config = dict(
    dataset='Sentinel-2 satellite tiles (TerraMesh)',
    image_size=48,
    crop_scale_min=1,
    downsampling_factor=4,
    encoder_width=384,
    latent_channels=8,
    decoder_upsampling='nearest_conv',
    init='torch_default',
    residual_init='zero_last',
    beta2=0.95,
    beta1=0.95,
    max_precond_dim=1024,
    final_lr_fraction=0.1,
)
Rows from block 3 of the encoder of a small image VAE, named by matrix and row number. Rows with one number belong to one neuron. Each number is 128 + 32 x the weight over its row's rms, rounded and kept within 0 to 255. All counts start at 0. Numbers have three digits each.
Before each neuron's rows are labels from the 100 images, of 14976, where the neuron reaches its highest value: "top examples" is what is common among them; "colour at peak" is the nearest of a few named colours to the mean colour under the peak. Only what is clearly more common there than usual is listed. The data: Sentinel-2 satellite tiles (TerraMesh). In brackets: how many of the 100, against the usual share in percent.
# fc1: MLP up (encoder.blocks.3.mlp.fc1.weight, 1536x384), inputs 43-85
# fc2: MLP down (encoder.blocks.3.mlp.fc2.weight, 384x1536, transposed), outputs 43-85

top examples: water (73 vs 40.5); snow or ice (65 vs 20.6); main land cover: water (30 vs 11.2)
colour at peak: black (38 vs 17)
fc1.433:125119134092134121112136152098140135097168122121122146113079110166188128135174127129151181107146188166147145113078127119081120099
fc2.433:116139160113148136187121120183168161103112152151125159102125149112117126129151148087152139144125124119113138029154155043117160154

top examples: built area (63 vs 37.5)
colour at peak: brown (75 vs 37.8)
fc1.642:151084139122141171167107105160121132099105116086164202135162195114153109097134145082170115129113126109105163136152069099148080100
fc2.642:176095119147149146129111082149123110115149174132139099076083079126098139091077159142113207147118111162120087072133151091127132082

top examples: snow or ice (56 vs 20.6); main land cover: snow or ice (45 vs 14.6)
colour at peak: pink (67 vs 9.1)
fc1.694:090114154123141159151134117159158127096127094139106050112113125098166091133102110089108091137114126115165139098102203169115103164
fc2.694:152172107115211108081144086115122131137149151168120132040115104163156120128101149148084104093164129177149109142113182103115133124

top examples: water (67 vs 40.5)
colour at peak: brown (66 vs 37.8)
fc1.16:137156104168104176094137072143120200164127148158090085125125101145154105114123151139099127133125152197117136179166143104162191116
fc2.16:163113128115134152147135107106092170106093131098121076114146068113087135104151139116150104172127142107167144141111152139129123128

top examples: main land cover: snow or ice (35 vs 14.6)
colour at peak: orange (43 vs 3.5)
fc1.270:121115134138112104152118088117142130136087145111131103112104133112188147102091114129097125142086155133103168141150129151112162140
fc2.270:177119124127167141092136128111139124132149143151150130157127137132109107132141131128153174107122155124123121144112120107086105127

top examples: water (82 vs 40.5); main land cover: water (41 vs 11.2); flooded vegetation (29 vs 10.2)
colour at peak: black (100 vs 17)
fc1.26:220098107116129144184126182145140163100119180170151168159154096158208127108121167132101146127117136098124111127122198208144079142
fc2.26:125123147110090170215131113114167127104102132134125135045150100145117110123121196099143136147091127071141142050156065083127116117

top examples: snow or ice (60 vs 20.6); main land cover: snow or ice (48 vs 14.6)
colour at peak: grey (77 vs 26.9)
fc1.330:109103144107087104172113106150131102145132152133116083103062178137174134095116115108096135141096165125100141148150125136139124126
fc2.330:187129135114154144141107112091136142115119129135151147140158117108192118133135128132149200130120128127141120103118070173081107119

top examples: water (77 vs 40.5); main land cover: water (49 vs 11.2)
colour at peak: black (100 vs 17)
fc1.721:148098123150145104142077113150169181149137153161182148161135176194156135163133112113134150157139091126099155125143196138078118131
fc2.721:131070129130152158161152115156131132120115139132102166093133075143125137134122144122149147140129120106136131000149111090129101110

top examples: built area (62 vs 37.5)
colour at peak: brown (63 vs 37.8)
fc1.622:099127103141126132096114116096130153097163149161110073096102086117158137155088130146118162141098107119069094120128163125085148119
fc2.622:162129112144166113109123155110081144115105158124154121143169123115138137096153139099114113136114128142085161190130169220107123124

top examples: main land cover: water (29 vs 11.2)
colour at peak: grey (59 vs 26.9)
fc1.149:148117126122126141115131056177112120140140158109095077143101116154144155096142097151119185138133126129146106124140125099138115138
fc2.149:189155126112160131092142130083146131123116138146165152100133135135131111139156140097126155131114151136176149163109073096068122136

top examples: main land cover: rangeland (41 vs 20.4)
colour at peak: orange (28 vs 3.5)
fc1.749:159118165102124128146159133156072125090109133054124182098147169140138170089122158126133112169104095095106164150107133029119103137
fc2.749:114111069103147165124143136097091144096122107149182077126142110162113102117126118106188138111142141085147105126135190165102117096

top examples: main land cover: rangeland (57 vs 20.4)
colour at peak: orange (41 vs 3.5)
fc1.762:113096156120141136114160104134138118123110134115142116105122104176138145113126090108109130119126160082124152154127106118115149157
fc2.762:171122113138168140101117164119148127140145142112172124149136100149041142134091126118136184125123160133121137116111162062120129121

top examples: water (87 vs 40.5); main land cover: water (44 vs 11.2); flooded vegetation (26 vs 10.2)
colour at peak: black (94 vs 17)
fc1.553:134176091116160113189119116127120172105105156116174119110143115169157093149097165146157132170184162157104130076153199115139130122
fc2.553:119138124142107132184117138171142107130113149133102147067148108142135137125135118092145183165142142104134139019158084124125081124

top examples: clouds (40 vs 15.5)
colour at peak: brown (63 vs 37.8)
fc1.732:091109105180121071091134130120124141164094124145139124123079029073122147128157110170076147119103175170153149115143083126157134183
fc2.732:159149115136146129145125110153161109121145152121117119119096143110006124107096127102119147170134151133121098083124122000107160134

top examples: snow or ice (91 vs 20.6); main land cover: snow or ice (70 vs 14.6)
colour at peak: pink (45 vs 9.1)
fc1.197:091105138133131122180132148195140162112119078139091178124112161094143072151072092084096108160105128143083147125110090088123076094
fc2.197:137133131112180089163136106128134068133129110120182142131137050125177174121100125129144137125119149128147151107118186085125160147

top examples: crops (73 vs 38.9); built area (64 vs 37.5); main land cover: crops (59 vs 20.2)
colour at peak: brown (77 vs 37.8)
fc1.19:160147129117117135077162129141103140109178133125108100108142132154106104141113161096181128105132143088109129175093180148137175129
fc2.19:111129099155149142152103139180130088127119156142163082173124130105044166140145090113101163094144119114100119092116173110110108106

top examples: crops (73 vs 38.9); main land cover: crops (49 vs 20.2)
colour at peak: brown (67 vs 37.8)
fc1.751:127142097168079172114115044157121160151137176105109115123075178154156117119111102089094181190127143165126171178131158140119189161
fc2.751:180128159130196123115133124090164137119114074151152154155149134159082150100148131111118124103119162098193153161093032196139135094

top examples: snow or ice (76 vs 20.6); main land cover: snow or ice (63 vs 14.6)
colour at peak: grey (65 vs 26.9)
fc1.158:136118117137115137129092151120125095151092117102099105124098122091182131135147111117128156135096132109090149148149162184116203123
fc2.158:159133110131146152198136134141135095113178166158143117126127183146124142091150132133124177120134138124099117134100120116095094135

top examples: crops (66 vs 38.9)
colour at peak: brown (68 vs 37.8)
fc1.464:208140138154100148096152080114114157110137124116142137138192118130130118123087141129153138131151129138117129170154159157138137144
fc2.464:129118114141142133124115135214120091115124142146138092148084127129009121126158128128091186116108136119081099077118148063095116113

top examples: water (81 vs 40.5); main land cover: water (66 vs 11.2)
colour at peak: green (51 vs 1.1)
fc1.583:142145102139109131124104088151139103122172141119123149133112171141156102129115125160158152085155105174132112158114095108153037108
fc2.583:127081125127098100132131102104114097116127125144147093086149200168217076134128175138112181124093111146083104162125067129093125154

top examples: crops (79 vs 38.9); built area (62 vs 37.5); main land cover: crops (52 vs 20.2)
colour at peak: brown (77 vs 37.8)
fc1.73:152182131142169125144117105170140175148147149153091103144126161166187145113151111100098132163187103173118129143130145159144104124
fc2.73:148133160121134170091137119075134089108154132128107122131123127137182109122155123087116132138127145116173135157085059080057123126

top examples: main land cover: rangeland (62 vs 20.4); main land cover: bare ground (27 vs 5.1)
colour at peak: orange (71 vs 3.5)
fc1.511:173131103112129152134121097136140112118153172084167137132112187164123143117103084153134168147113118106171098140119156134129081119
fc2.511:147134109146176149094134118150124117144088078169125137144156075166044129094126084090129166110149177133171158106149102091115149125

top examples: water (69 vs 40.5); main land cover: water (40 vs 11.2)
colour at peak: black (95 vs 17)
fc1.63:157123106170187118179151110112152133135154167109180127133157148214144122118140168140176086147199189146108110135181186144127160118
fc2.63:124111150129121128142148140161124116118095129141117184080134117137114126140148104115175123121140151106137149036161088149125104132

top examples: main land cover: crops (42 vs 20.2); main land cover: rangeland (42 vs 20.4)
colour at peak: brown (73 vs 37.8)
fc1.571:170125124120126112123127118153154096134146118096161141126062178145079114152143088162137151063137170063124127125089169055076199118
fc2.571:135126107114158153141132086167105130130077108125102162173171093204002160111151108106144127100163123103162168118130088003141179168

top examples: water (76 vs 40.5); snow or ice (45 vs 20.6); main land cover: water (44 vs 11.2)
colour at peak: black (51 vs 17)
fc1.640:156121136147157158110116144143145105128120156163120159101154175056110145117147125109130139149157152147088140090139110096122211138
fc2.640:120089148144139137141134082167128153143148168106129106103112127159084177116092145148107210152144109141115113071135159079134089112

top examples: bare ground (54 vs 24.3); main land cover: bare ground (26 vs 5.1)
colour at peak: orange (35 vs 3.5)
fc1.334:083090141140158050116132126095103117127121136136127129140119102106139085128122092098106106130109175142154153107121083136130076103
fc2.334:163155140106180138160122136154129071102129087139128121189130194130126121102130134111117126108100155122137146121102065134138126106

top examples: water (77 vs 40.5); main land cover: water (55 vs 11.2)
colour at peak: green (32 vs 1.1); cyan (27 vs 0.2)
fc1.110:143121143105142133139114108154089114155139125163102098170102160159172143127147120125094149148129098146120136118131092092134121119
fc2.110:173144129127130156176112125099129132105155180145136140127127159110136117104138114107132158152134100155180136055120135099111084145

top examples: water (99 vs 40.5); main land cover: water (98 vs 11.2)
colour at peak: black (99 vs 17)
fc1.71:158114152140136149151115180172157153144148126138126163168164121119133141099167139140092091164185097157127143156128094150132124136
fc2.71:150116124131141146113138090167117103110149171091127106087087116136047122116119112117114193150142134152127090065103130000099124134

top examples: main land cover: rangeland (59 vs 20.4)
colour at peak: orange (50 vs 3.5)
fc1.703:138121131120118143125119070117155143132135146123133091111124110163182158103106132130132124123125149109126130163122127106122161145
fc2.703:165133102131162125132116149117134122136120112141166119136129104142076127167144131110145165113117146098112146139119123048089114133

top examples: main land cover: crops (42 vs 20.2)
colour at peak: grey (58 vs 26.9)
fc1.450:153142147115095145149123092166191148146167132096153125124117187113107162104119114175103120121110151116134133176151142123115151127
fc2.450:161142108111155137070152102102121115119124114120154160091134097158064082146121113100129152109144147134190133115155062059074145129

top examples: crops (74 vs 38.9); built area (71 vs 37.5); water (66 vs 40.5)
colour at peak: grey (60 vs 26.9)
fc1.7:117118106174149113087168162157143118182115140177128189177162120126112167132127063098075124132159126163117107103158173085142128147
fc2.7:109128167124149142120151186190109141129119083090079136150153078096088173139150129124123070115125110073135151106083162175170109145

top examples: crops (84 vs 38.9); built area (78 vs 37.5); main land cover: crops (63 vs 20.2)
colour at peak: brown (89 vs 37.8)
fc1.651:136154118203147114108111127167161105146116127128142144108178090173158116142095149124084113087108138144130126144049146105142106146
fc2.651:158097141141095151114149094179127106118160170111092071162117128107122162123138163125142160097123106121071104128115209070154133121

top examples: snow or ice (92 vs 20.6); main land cover: snow or ice (79 vs 14.6)
colour at peak: grey (76 vs 26.9)
fc1.321:088199126165157144147113133129167145078104100153171083089123108114175085093083094123138087101062121075106175086110128144081083129
fc2.321:150128105094125075208093115064122069122166123131119125105115201157248089144150181133154113142089105115111140142108028157117153117

top examples: main land cover: rangeland (55 vs 20.4)
colour at peak: brown (68 vs 37.8)
fc1.480:133101148130108096134133126096142133118119114147154081113122148104197162114135118125102139129130153172118154103125086130128114131
fc2.480:175197134119174115092125104153143123141115106141123151122097125155013147091119139110154156145158156120186138086129063110140134112

top examples: main land cover: rangeland (67 vs 20.4)
colour at peak: red (39 vs 0.3)
fc1.521:145114145131138139091118135141131130127145153129149115104109155181115160098131085110138179127163140088161133130140126149149179126
fc2.521:129126131149167144095128123161127129147077095159108150137162074138014116083108104117119147101162167154161127082143168066142158135

top examples: bare ground (75 vs 24.3); main land cover: bare ground (47 vs 5.1)
colour at peak: pink (75 vs 9.1)
fc1.763:158102154158168105174125145164119209147139121117096160128115146090111120125121145117069104163100149162126123114142114092113150075
fc2.763:184094125133121139147139113160135103105120095156146130154157097118120120098135132195129224083129122169148125116130082125149135130

top examples: snow or ice (82 vs 20.6); main land cover: snow or ice (65 vs 14.6)
colour at peak: grey (63 vs 26.9)
fc1.306:069125144092147116175137138182141106162175110111121073126069159115098138127174099128093086128105116114119156135116116063105095166
fc2.306:181158125120156104160098108137124129072113139105120163152148083103115127104137168111110160100149145161157118151121178161126130109

top examples: snow or ice (66 vs 20.6); main land cover: snow or ice (56 vs 14.6)
colour at peak: grey (75 vs 26.9)
fc1.344:134113125104085150150091154150132155132137150156125115121099169107096115156112151112121134119099108106090137156148152113120032130
fc2.344:172137121120137137176116102094136135104120122150131136081169089103188145064097159098121125142136120137130135090112076213101144114

top examples: crops (65 vs 38.9); main land cover: rangeland (47 vs 20.4)
colour at peak: brown (92 vs 37.8)
fc1.648:151115093119111104104129090115126071137182154167165109120090217119097165165156124130135178138126103126129163188182236123115121097
fc2.648:135108150106091139188138087151149089129125137121133176110160157192092122120155127097133146115154135072154112125114042105131090144

top examples: main land cover: rangeland (46 vs 20.4)
colour at peak: brown (70 vs 37.8)
fc1.196:163104148160159144110181115128141127110108122117149156123203095144125138119126100132147110134149136136134134163131095127125131134
fc2.196:145110108129146154078138119160126116133129152111155099161089100128019139137118110134111171144136137117117122077115160000124123133

top examples: snow or ice (45 vs 20.6); main land cover: snow or ice (36 vs 14.6)
colour at peak: orange (25 vs 3.5); pink (25 vs 9.1)
fc1.406:094105137143126119137124102128145100133128116120147106092112091136086100119102107099106116141100167085125126122108136117122039145
fc2.406:165125114140150128096118152112131121119128142128155117164142098123141155141107150120133172124136141120103127151126146118112131108

top examples: snow or ice (79 vs 20.6); main land cover: snow or ice (42 vs 14.6)
colour at peak: grey (62 vs 26.9)
fc1.705:102149118169104154160149127116114170099162130146103214107144155148094127090063140119131133144129142109118155181120156103134039114
fc2.705:164148130123128143129104122172097108140125061120102159131128096140229122141147139129091175123123125126112165151127131157153171122

top examples: water (74 vs 40.5); main land cover: water (42 vs 11.2)
colour at peak: black (91 vs 17)
fc1.557:163114159150090092161136143157153111105186142147159173130182137151150148104109117101104098107157151097096108176170177149117057160
fc2.557:112120165099116123194144095122131125123092117139115144069132054140058140122113166126110146143098121132130100000151149031167098110

top examples: water (83 vs 40.5); main land cover: water (38 vs 11.2); flooded vegetation (31 vs 10.2)
colour at peak: black (99 vs 17)
fc1.332:130128111112159075121126137146084140152092106155138148156117137124180104169111129158156168150157170147122136067130169151126157107
fc2.332:111131136149148155188120158175120117119096150142099128089163155146149140138159147113152153152169119109150134016164099103135082112

top examples: snow or ice (86 vs 20.6); main land cover: snow or ice (66 vs 14.6)
colour at peak: grey (77 vs 26.9)
fc1.501:126114118166096106116141145122155127125151108067152168106095061124094152148149151159136151111151166099171075144083114162176119129
fc2.501:083140152107063136104128144152126130087088115146115150076100174088091140150149096109178151113094109109095139141134157053149164178

top examples: water (88 vs 40.5); main land cover: water (79 vs 11.2)
colour at peak: black (91 vs 17)
fc1.623:127110111177144142105128150138142143149102109160081106106140088108193154091158151152111152148143155175149157132132095184126200132
fc2.623:154136118139130135165135099180134102120149161108143114102088142126037119111105118125126214157141137134112079061111140000086136125