Weights of a small image VAE.
Model: 14.7M parameters, 48-pixel images, encoder arch resmlp, encoder norm layernorm, encoder activation gelu, encoder patch size [4, 4], encoder layers 12, encoder width 384, decoder norm batchnorm, decoder activation gelu, decoder widths [64, 64, 128].
Training: soap at rate 0.0017, 12000 steps, batches of 64.
Data: trained on Sentinel-2 satellite tiles (TerraMesh), 145000 training examples.
Rows from block 7 of the encoder, named by matrix and row number. Rows with one number belong to one neuron. Each number is 128 + 24 x the weight over its row's rms, rounded and kept within 0 to 255. All counts start at 0. Numbers have three digits each. After the name is the row's rms in percent of the matrix's.
# fc1: MLP up (encoder.blocks.7.mlp.fc1.weight, 1536x384), inputs 192-287
# fc2: MLP down (encoder.blocks.7.mlp.fc2.weight, 384x1536, transposed), outputs 192-287
fc1.1022 181:105136117128115093182141095126121104113129125084157128143105116133130167096100120152135158102185108109144134100122110136141107107137165175121221127130099124082083165116158137090165087139121108110145160120155119138107120123108129119161140110167125150121126157120112089128135138108136096108
fc2.1022 116:116126120113143125127126099127129138139116137170124124089150112144102135092143099107154121118212145158127092123120130131143134115109137130109203120060140144112159055098122107126142101133127117123140098138130127093150121130108215139086103104078066141114129160117160112105123085148114142095
fc1.1023 093:147131129133132118156129116136141127124117129129158140126095134152146168154107136124175133145188150149120102144139163129125136144138183135142141148099178146129145089099120134157160118154139116117121129143139070146171127128145122139170139101150143146108121143131131142113165089127135162135
fc2.1023 129:126106104155126107136137114143121147125135108132121141149107168106155107086168116115140127122114119128135136113111126109130123137148255162118156131137126112134118138171122140129134125138132152146115145132123178104136128143119177138168115188136126125215119164133118135125116128122142117138
fc1.1024 027:138116148109139122156117106105151119133184115134110142136142135095135082150173144106121092138100110119130114168125167154158127143135121122137089145161107150158160158108163130156102131103134153124151108087165098114099113137103170144147100118120167158160144103155150096141121154168169140156
fc2.1024 019:159120134108085097140096096085180119084112137107105105133141169075128112164106072103131166148123152126112105115084095091107130119120140167096106116170152105111157116093113140149171111115130125110126104149090159116127121159158104136145115137149126130180147148096116128108136102092143151109
fc1.1025 121:135153121109127134147121100093141141115129128124128106122114142101118187113107111142109120128119121095128126159124153125130119091137165117105128109140149147124112141168095119130101124107121116097125110101116163109136113166115111125125099115108000106130137122141134110144116137139117104103
fc2.1025 120:119132124124129108113121114133120122098115126124122132123155131123131116153157125138151140137093124137125128122117136131023121121135255136110142134150148129129155101080125135123118120134120116136119128126114105128129136113124131123135114138168141122102130183134119148133125116111132128119
fc1.1026 115:141113137126093121132143103139145152093142145085143141126161125124132042154120137138148150157141101122140136166147123107125125130148231122156137134130132133139115133130144136147130107144153156127107136074151094115116133144135119135164135099164071115135095180113136130158162137114150121136
fc2.1026 121:108149137113136150123163121101118121123114150141131139128150120121140104102137135106144124113100102142126127123124121141010132101129255157119145123062133120127164099151116151137114120124124158141104118150134126134096140130118255139102116178145131108092162077136133136106107118137132143137
fc1.1027 135:133110135133126135112141135121127111167120111136119148129201135140124120163136133122130100148123144154142131102148142145114158148135072147123148152130101125140148155135148134137156151134132157158133128155131106144121147107128118117166146147114220156105139088132142138132118168155174122097
fc2.1027 124:127130129128139130121105137141135127104134134123130124123101126133135122127146137147147144121129118130126129124123140116041133135123255134127109107198147154134159146105112128124137125122124109128147133123106122122132132123150144147095138115171129103125125198132116159135117129120116125119
fc1.1028 100:135145123135131132136139161096169169150133094106119140108179123139149132145136130131135116134140125147142124150137132150122131168136171139122136125121148128135143119142137118132167154155122195141111151145138064153165150142164097151153139136139168151097108165164117143127140120120169143127
fc2.1028 126:141138125125172128110119126119126114090134156129134142125146162128123117141161128137156135122143120131125128120122128112019137127137255138123106122134142145127132108127124141128122114128133124134145128127131131122121146135126186120148139155165129114144129147125127154127111125109122115126
fc1.1029 090:105103105099105107122127121112107139091123138104128107104105125112117080079124125114118093123063110120105118124117110101137112113101184106098091123110140112108108157149135102104093131120102093102118122126110166106116126110123118116131118167100128125189119163123102104096119139101121133138
fc2.1029 116:121137118105120106113132138130121097098122146125128122118136129140132132191143129135154140132107132133113124125145115131024133115121255126149118143104142142140156116067133124120125120126120117127126114123110068124133128122116157111155130094174147109055134150117135146132135102123111134114
fc1.1030 113:150120144118127106108136122141154121155154157120170127123147102125156056148101126144103167143170148131153106156141135099092185152129217163112102135123136115141103147182140133138113112128156154098115122102159098150108107118143116130095116106140125142079152127146111123108167123104155144118
fc2.1030 100:134129155116123158107150140105144100151117124119109126139139114122137140124116116092135120130190155150156140164117133153060103112110157130084132139021110137127212143149131160146063123129122110143070115160136087126119128143099181144034147157121123114164172079122141140145122098133147132118
fc1.1031 147:124147166123105128091113094158112124102141123071128138121158100102140143151119143132138143158217092142154134135152118113138123159138149091164132133091138113145121191123133130150112115110153110118113111081151135141129163133106108130151146124149028124125154122119139122152129120119147154149
fc2.1031 137:126146125117121143138141145117118075122107112117139141127164149125142148152138121101157147124074091144125130125112130121075117118128255158081093123088136135132105126100120144123125122143129176149110120127134120113110111127111175135132106169157125127151122165135127136131113114147120145139
fc1.1032 107:135106116127103132100117144124129169144121085171146137108216138133128114154148116109137123147108137146144127147118123154150168166134140151150167123154130117125123089115147140134140130145141165151123123140134100125127135108138100124235139175113245168122110149109129143128150102138170155104
fc2.1032 122:127130130124113133119121138127141113091141154110135126130099139131139080117153141155148145117113128127121125116132122095039139125128255121140188112173142146141157097123109132124140128132113103138140134138103127131124147133128179149124127136154115109121129153147130149106138121109119132112
fc1.1033 093:147134134137139090135121178187160105163191152124140134093137111141150042164149127128126136127176147128139130157152147105069132161114186125132118135100137131131183097186114112129124111149157182106119139129142128154098130140151184142138100095162101136060162129137136144116130148118122138135
fc2.1033 088:140146180155141104135157141146134145146098140157106108145117087123124115093103147167138102146124153147123129155131119140000101113130182113144116117002138129127213144132165130130103118138133069132080139171152154141120119128126144145091140115107112133146151107098109073129144132121133114146
fc1.1034 094:091104107142105140096114123103119141116133140113121134110185145114127101068128123109129084113086128123105123129102123126136136109105130113130088109132109119132133152135109097105083139119116101121130118118096145130104133094119132115074145168111161133150093154110100126105139113106122116138
fc2.1034 111:140151131095134104118123132127112102085117162134126132120143132132112141203142131163156134141128127138112129133147143121036132115125255130136107136119137147150146084080147136132120104115135110120130112130114061121135133130112143122121156101193145101055154173124135150139122122123104114109
fc1.1035 029:132105110118135107111094154106149161161167132091134102090100143109126116162134095109107106126095112164125162135157132115163118107120079156145095158110090154109119118104087125127136130163134146105142140081144152107101101124101145132127091123139152125101135155130134161151115119110135162157
fc2.1035 022:130142104114142150151152089175128119105109203140111126136142107061134125086114119149108139175095105115145132142119126126120165137163053118155128137172155076167115122137119129128138161154172133122139127119094120114131155135103168129131164157093127133150111078103099141166096158139153112092
fc1.1036 088:131162114131151136159142124159139173127135135171138131126164149137128133216150135145126145131164162151141125151158167145131136101148186172121116139140143155131163138117125140150146133156148059129133127131112112133137107146134075160128125081154078141115150121135134111141131136134151131124
fc2.1036 126:121125122131113110113131135121144130121133128149127141124113117127138117121148128116141119120096133130124123127120128121034132137138255138146119130176132124139156156114122127124122122133123125119125134130129123132121134130140179114133123170154124122132118157137114158123143126104138129134
fc1.1037 111:139157106143147146130115139127156177155144094172151112119229161113152109135138112134128127142082158140140146178136171147126144109144182166106140106171167143125155088150118117124129140113153131121133130142124107146138106135131108150126111122112178157102107161139147137128147124165150134123
fc2.1037 128:132123140128121111119130125140128133096130151133125149123117127121126101127155137139154121123119129133126127118137129105033125136131255140142142125182143122142168128103126126134122120138123109124126142122120125130129129135138160128116122144157141112122123149132113159123130123101139113119
fc1.1038 104:130129157122139113110145137165124158128155138079114156138189105122138130189138159124157124149227134157118138140167145140100125154138150153112120140105136122138145173120146122132155145142154124146132126097145091152138130127139114142089158096182085135089143114138129142144141144099148135139
fc2.1038 120:125147120131137127130137138117120112134111126163139140120131114120132134113131132105156130112110115137134132131107142121053134121129255139107071111130122122134142175121124140144122122127122130115113134125124130132114132120131206136090123185164134111170135167133118160129133137137136140133
fc1.1039 113:166138136141136112162093128146110151087129148111084112132121117137105128164115101117092161159118161124149106162130139128153146158135115122160130154179156111161126134132165114121124116151134114112148139130152129115118148147153166074167127135146110122112134118098132120139096166137127105082
fc2.1039 085:115134132110084120107137079136153149115113155125119132170128113164104162138124127165118168115113142104173127117089094117130105132109075111154114141116155138132111120160136133140106163122094097084093121154101121144130149158118184132199130128128142123123159057175100129113140143155130125127
fc1.1040 115:151136122165150148122136136133155193129154134126118120146106132116124041129134162131141126089103120145135118173118118133090105119131157131083123094128147111119153078139147121120128140125116131119156157106140089139125110155160185164072105131149144111150098186158083158125143147095126140143
fc2.1040 121:130142143125146116133146124131121129104129146172120149118154120142115098153146142143149113128140130132125134138144131122000140122129255143134114119091116146149153147102146117124121119134129105104117132141125123143129135125124188110081141150172179105093142109120123140122120156099133104113
fc1.1041 108:122120101126120148135108141097148168134110102141137109111197140108127110084130095123125098118023139122132140166095142146128107103120119122122119090179156138133113108136086116122089124108131124108137120136114152118138131126114122113165111155089158129117089141131146121123139121163154103114
fc2.1041 123:133135135118127101102128122125115125093122156112124135128135152121119109164146131148140143136121122131118125129138128104030122123134255130123154134161143136140161086069131129122124113125121112137125134121099098134122136134123132122119128119173144112089144171133118160131122123105119121109
fc1.1042 095:117110113110111136103108121109119160124114101112142115095215119109112087088130120116112111155036126130106133157107110128140128149090161096117120111158130119134105138138125133115093125100120081107142112114134134126104122124106124112205133137115157125139108157105126125129118149134134103104
fc2.1042 123:123140125115147110107135129120119126086130153128129138121140151128129130164143137151150131121124125136123124128128137113012130116132255137124141134149144144142159095082123127131112120134125109122122130126096098125126135131124151135096135100178142111073140166137116156126122124112118126110
fc1.1043 098:132093114102106100124113108131128121115107145156140104110079102096117110074104122114120129111106108110105109126082103100137128111099203095130102106140129114112087096147124139111128108130111092117102127126126179131128117132129138112129112184116182106189109148129111118115135094112106126141
fc2.1043 108:137146137111139109113131112133112113090136146124119125125161143127115104182140127140153124124137131128110124124148120110019126132114255131120166134083139137133143075079128118130133116128127118128130109121111117122131131125109161128134136088162154118059134158117128141128126121116107124094
fc1.1044 121:118121123119103095167146129060124145125136152108138126143179159131070101070105118116144100090102177124136123129102118115146101113130146119095219123155082102137068135071138116153131103169140153143117125121123155124142118122144095097181135100112157108124124129126110101116127101117122100051
fc2.1044 074:134108137125146102150106128143096136159109128143128145113149131100119135135136136126146142087220130139117125099146125120180135105113112117061240108146166101097140115128115129100153141135099104135134128141121125108170108135108159134085112110158066136150114161169137127138111102070126117104
fc1.1045 107:125123122130095133113134097121126130105127162112124114120085129104125102096115113140116137101059098111107119120115144100111136074109166126117102114119112122120088150171107107106110117114105092104145135100111192125101090126110132110047096137112105131186130164120107111100128113101093117134
fc2.1045 107:141129132094107126131109135141097093120117120113124122109133113137132135178144146117153119138104146117113117148157111124017131132104255122140121127079119129129150137078137118140126122137137158114115111126114080131135124109118161106116126119177186116085124108120141135133146124128122130097
fc1.1046 029:136146105102111138111130110121150131143127145097177107144150118161126108141110117132153157155165141116130125169095100132197129148103195141134129109108084134120127125154166145137118129104106135133143123159086129156102081138081171121116146079187159126091159124136159161146116100147102079141
fc2.1046 023:132134134137152170108140093117139130104123136094133106089164144125161114096129127136122136097089083134098136149113136103126113108116055144150135153165127144138106184189155119113107159074137157126152138148125155156132102102091143088136106157096116107127101140135107125120164087109087144167
fc1.1047 104:138117126139130103126144152142137103130152139120110123159121129104122000096127128140153089131146121116144130107129129131147148118124240132144143109045070124171159131127152131143107095133110168111104133129163137159115131126102185109162094078157124098102139117105135134153130155113113129178
fc2.1047 100:137135161150132115140143126133124149139119128117103109149121114111119119077083147129134079128172118114117109129155097117000087111117244125148184119000132122115239118132153120110111119138131154109083131128154155148124097133135171171107139168107164124105123121138083086129134097130125119107
fc1.1048 030:121102129127125114123129135124154106126102127125125165126172139108158083120150097123137153100169116134108106097173144155155131174104100099119159132072103164106128126131082166090183174097127127102110126190165124113128111116077153170093143106155128120163143143172168110143127113149144084114
fc2.1048 025:161164113138143096122149131125137127074116124120157173151120153132154073104134164130144128125091122146102144164140158150179126135119072142113131106137190151150073107165119140151119117143142124129112149102110142146157133101129169119151114145144141127156119107117118121132115093073148144125
fc1.1049 088:159104115169094145101147137140128111144129143151136103106157142115124110128183112125100129122159147136146135157114115120168137152125161147142106109146147122129137088136101111113162103114104130140127146149138130146140129147137156167126132117113128101087125119141098109122142098133167159176
fc2.1049 069:101122144155111117142161123110126115112136086143123108109152114114130172119114131086130109117096128090145162112118135157150127113136091136090047081101110102114136146150125108107135120153115126141121080087137158164131131104126138154129148171112133144100113130119168098151124131118151130100
fc1.1050 032:106099104150147111167098150117154094116114139109112143144091147100117142109128118104082150133183153128115111106125163121166155158135068111084110095101088180111107106132124114121109111136162171184127120153117133089132107133125151163104094128100124123129117091133125148133068123125139121102
fc2.1050 031:104151123138129139109133113128138171116135130147108133143134165127132061145129117128108136133079130175130138156114097143168140098133047153150127134196157170156092073144137137116147126119135140123172136137167103128158136141155164137096151174124201105056056112129113129111130152102139162181
fc1.1051 164:106136152138129121132104150105150114114125129124141148129121130128132146092133113128132086067193112133114131126136130135108132120174109151139178104081143114083105127177125086120101110124111199119123138138114081133131136116122118157002110130109120144105120125138123151117127114141116127122
fc2.1051 130:125132114110139129089124117122110112081134153093113129095171143152117098175175122140139148138183142127116120128124113124088140120102255129131141133102130153137142080136132134127123109106135154134138120116138106132145123131119129105130118207157122134157121159103116142142135116116101122150
fc1.1052 067:116123169120139158151138159092137112160123163111134154125154123108166060213143121123112125119142166128137162159146174127127139121144101160136076127162141157161115121177142116113119161124164169120101155147123127102164110151117178144127110159145160135137150100144086126187097133171133134074
fc2.1052 063:116110123143145140114123118119139151131128139133114138118110135126141083155124147105117117113105113164122165149097119112189140144126068126135196121163096174150197068164124174104146125138146134155101147158146089123178128156161119151081139249118117111117091158126118115132126125134165137136
fc1.1053 074:102123115085136126155102130121106102115104138101126132127095102115095138089116134120118072152136120127142110120120122132172143113120017119129141143075097102154103160134153102107149111095124142105157133117119148140116166097111131104155106165145157117139116090130131128148123146110110118092
fc2.1053 083:138123133119174128132142134139135129108111114131136135121137152123150142140161111156144148122162162133136131135135133123111151136123255138108139137112170152116135092066122140146138137137102110160108111143080085103140112156129104148124105006169141104132134154127164153129104126130107119111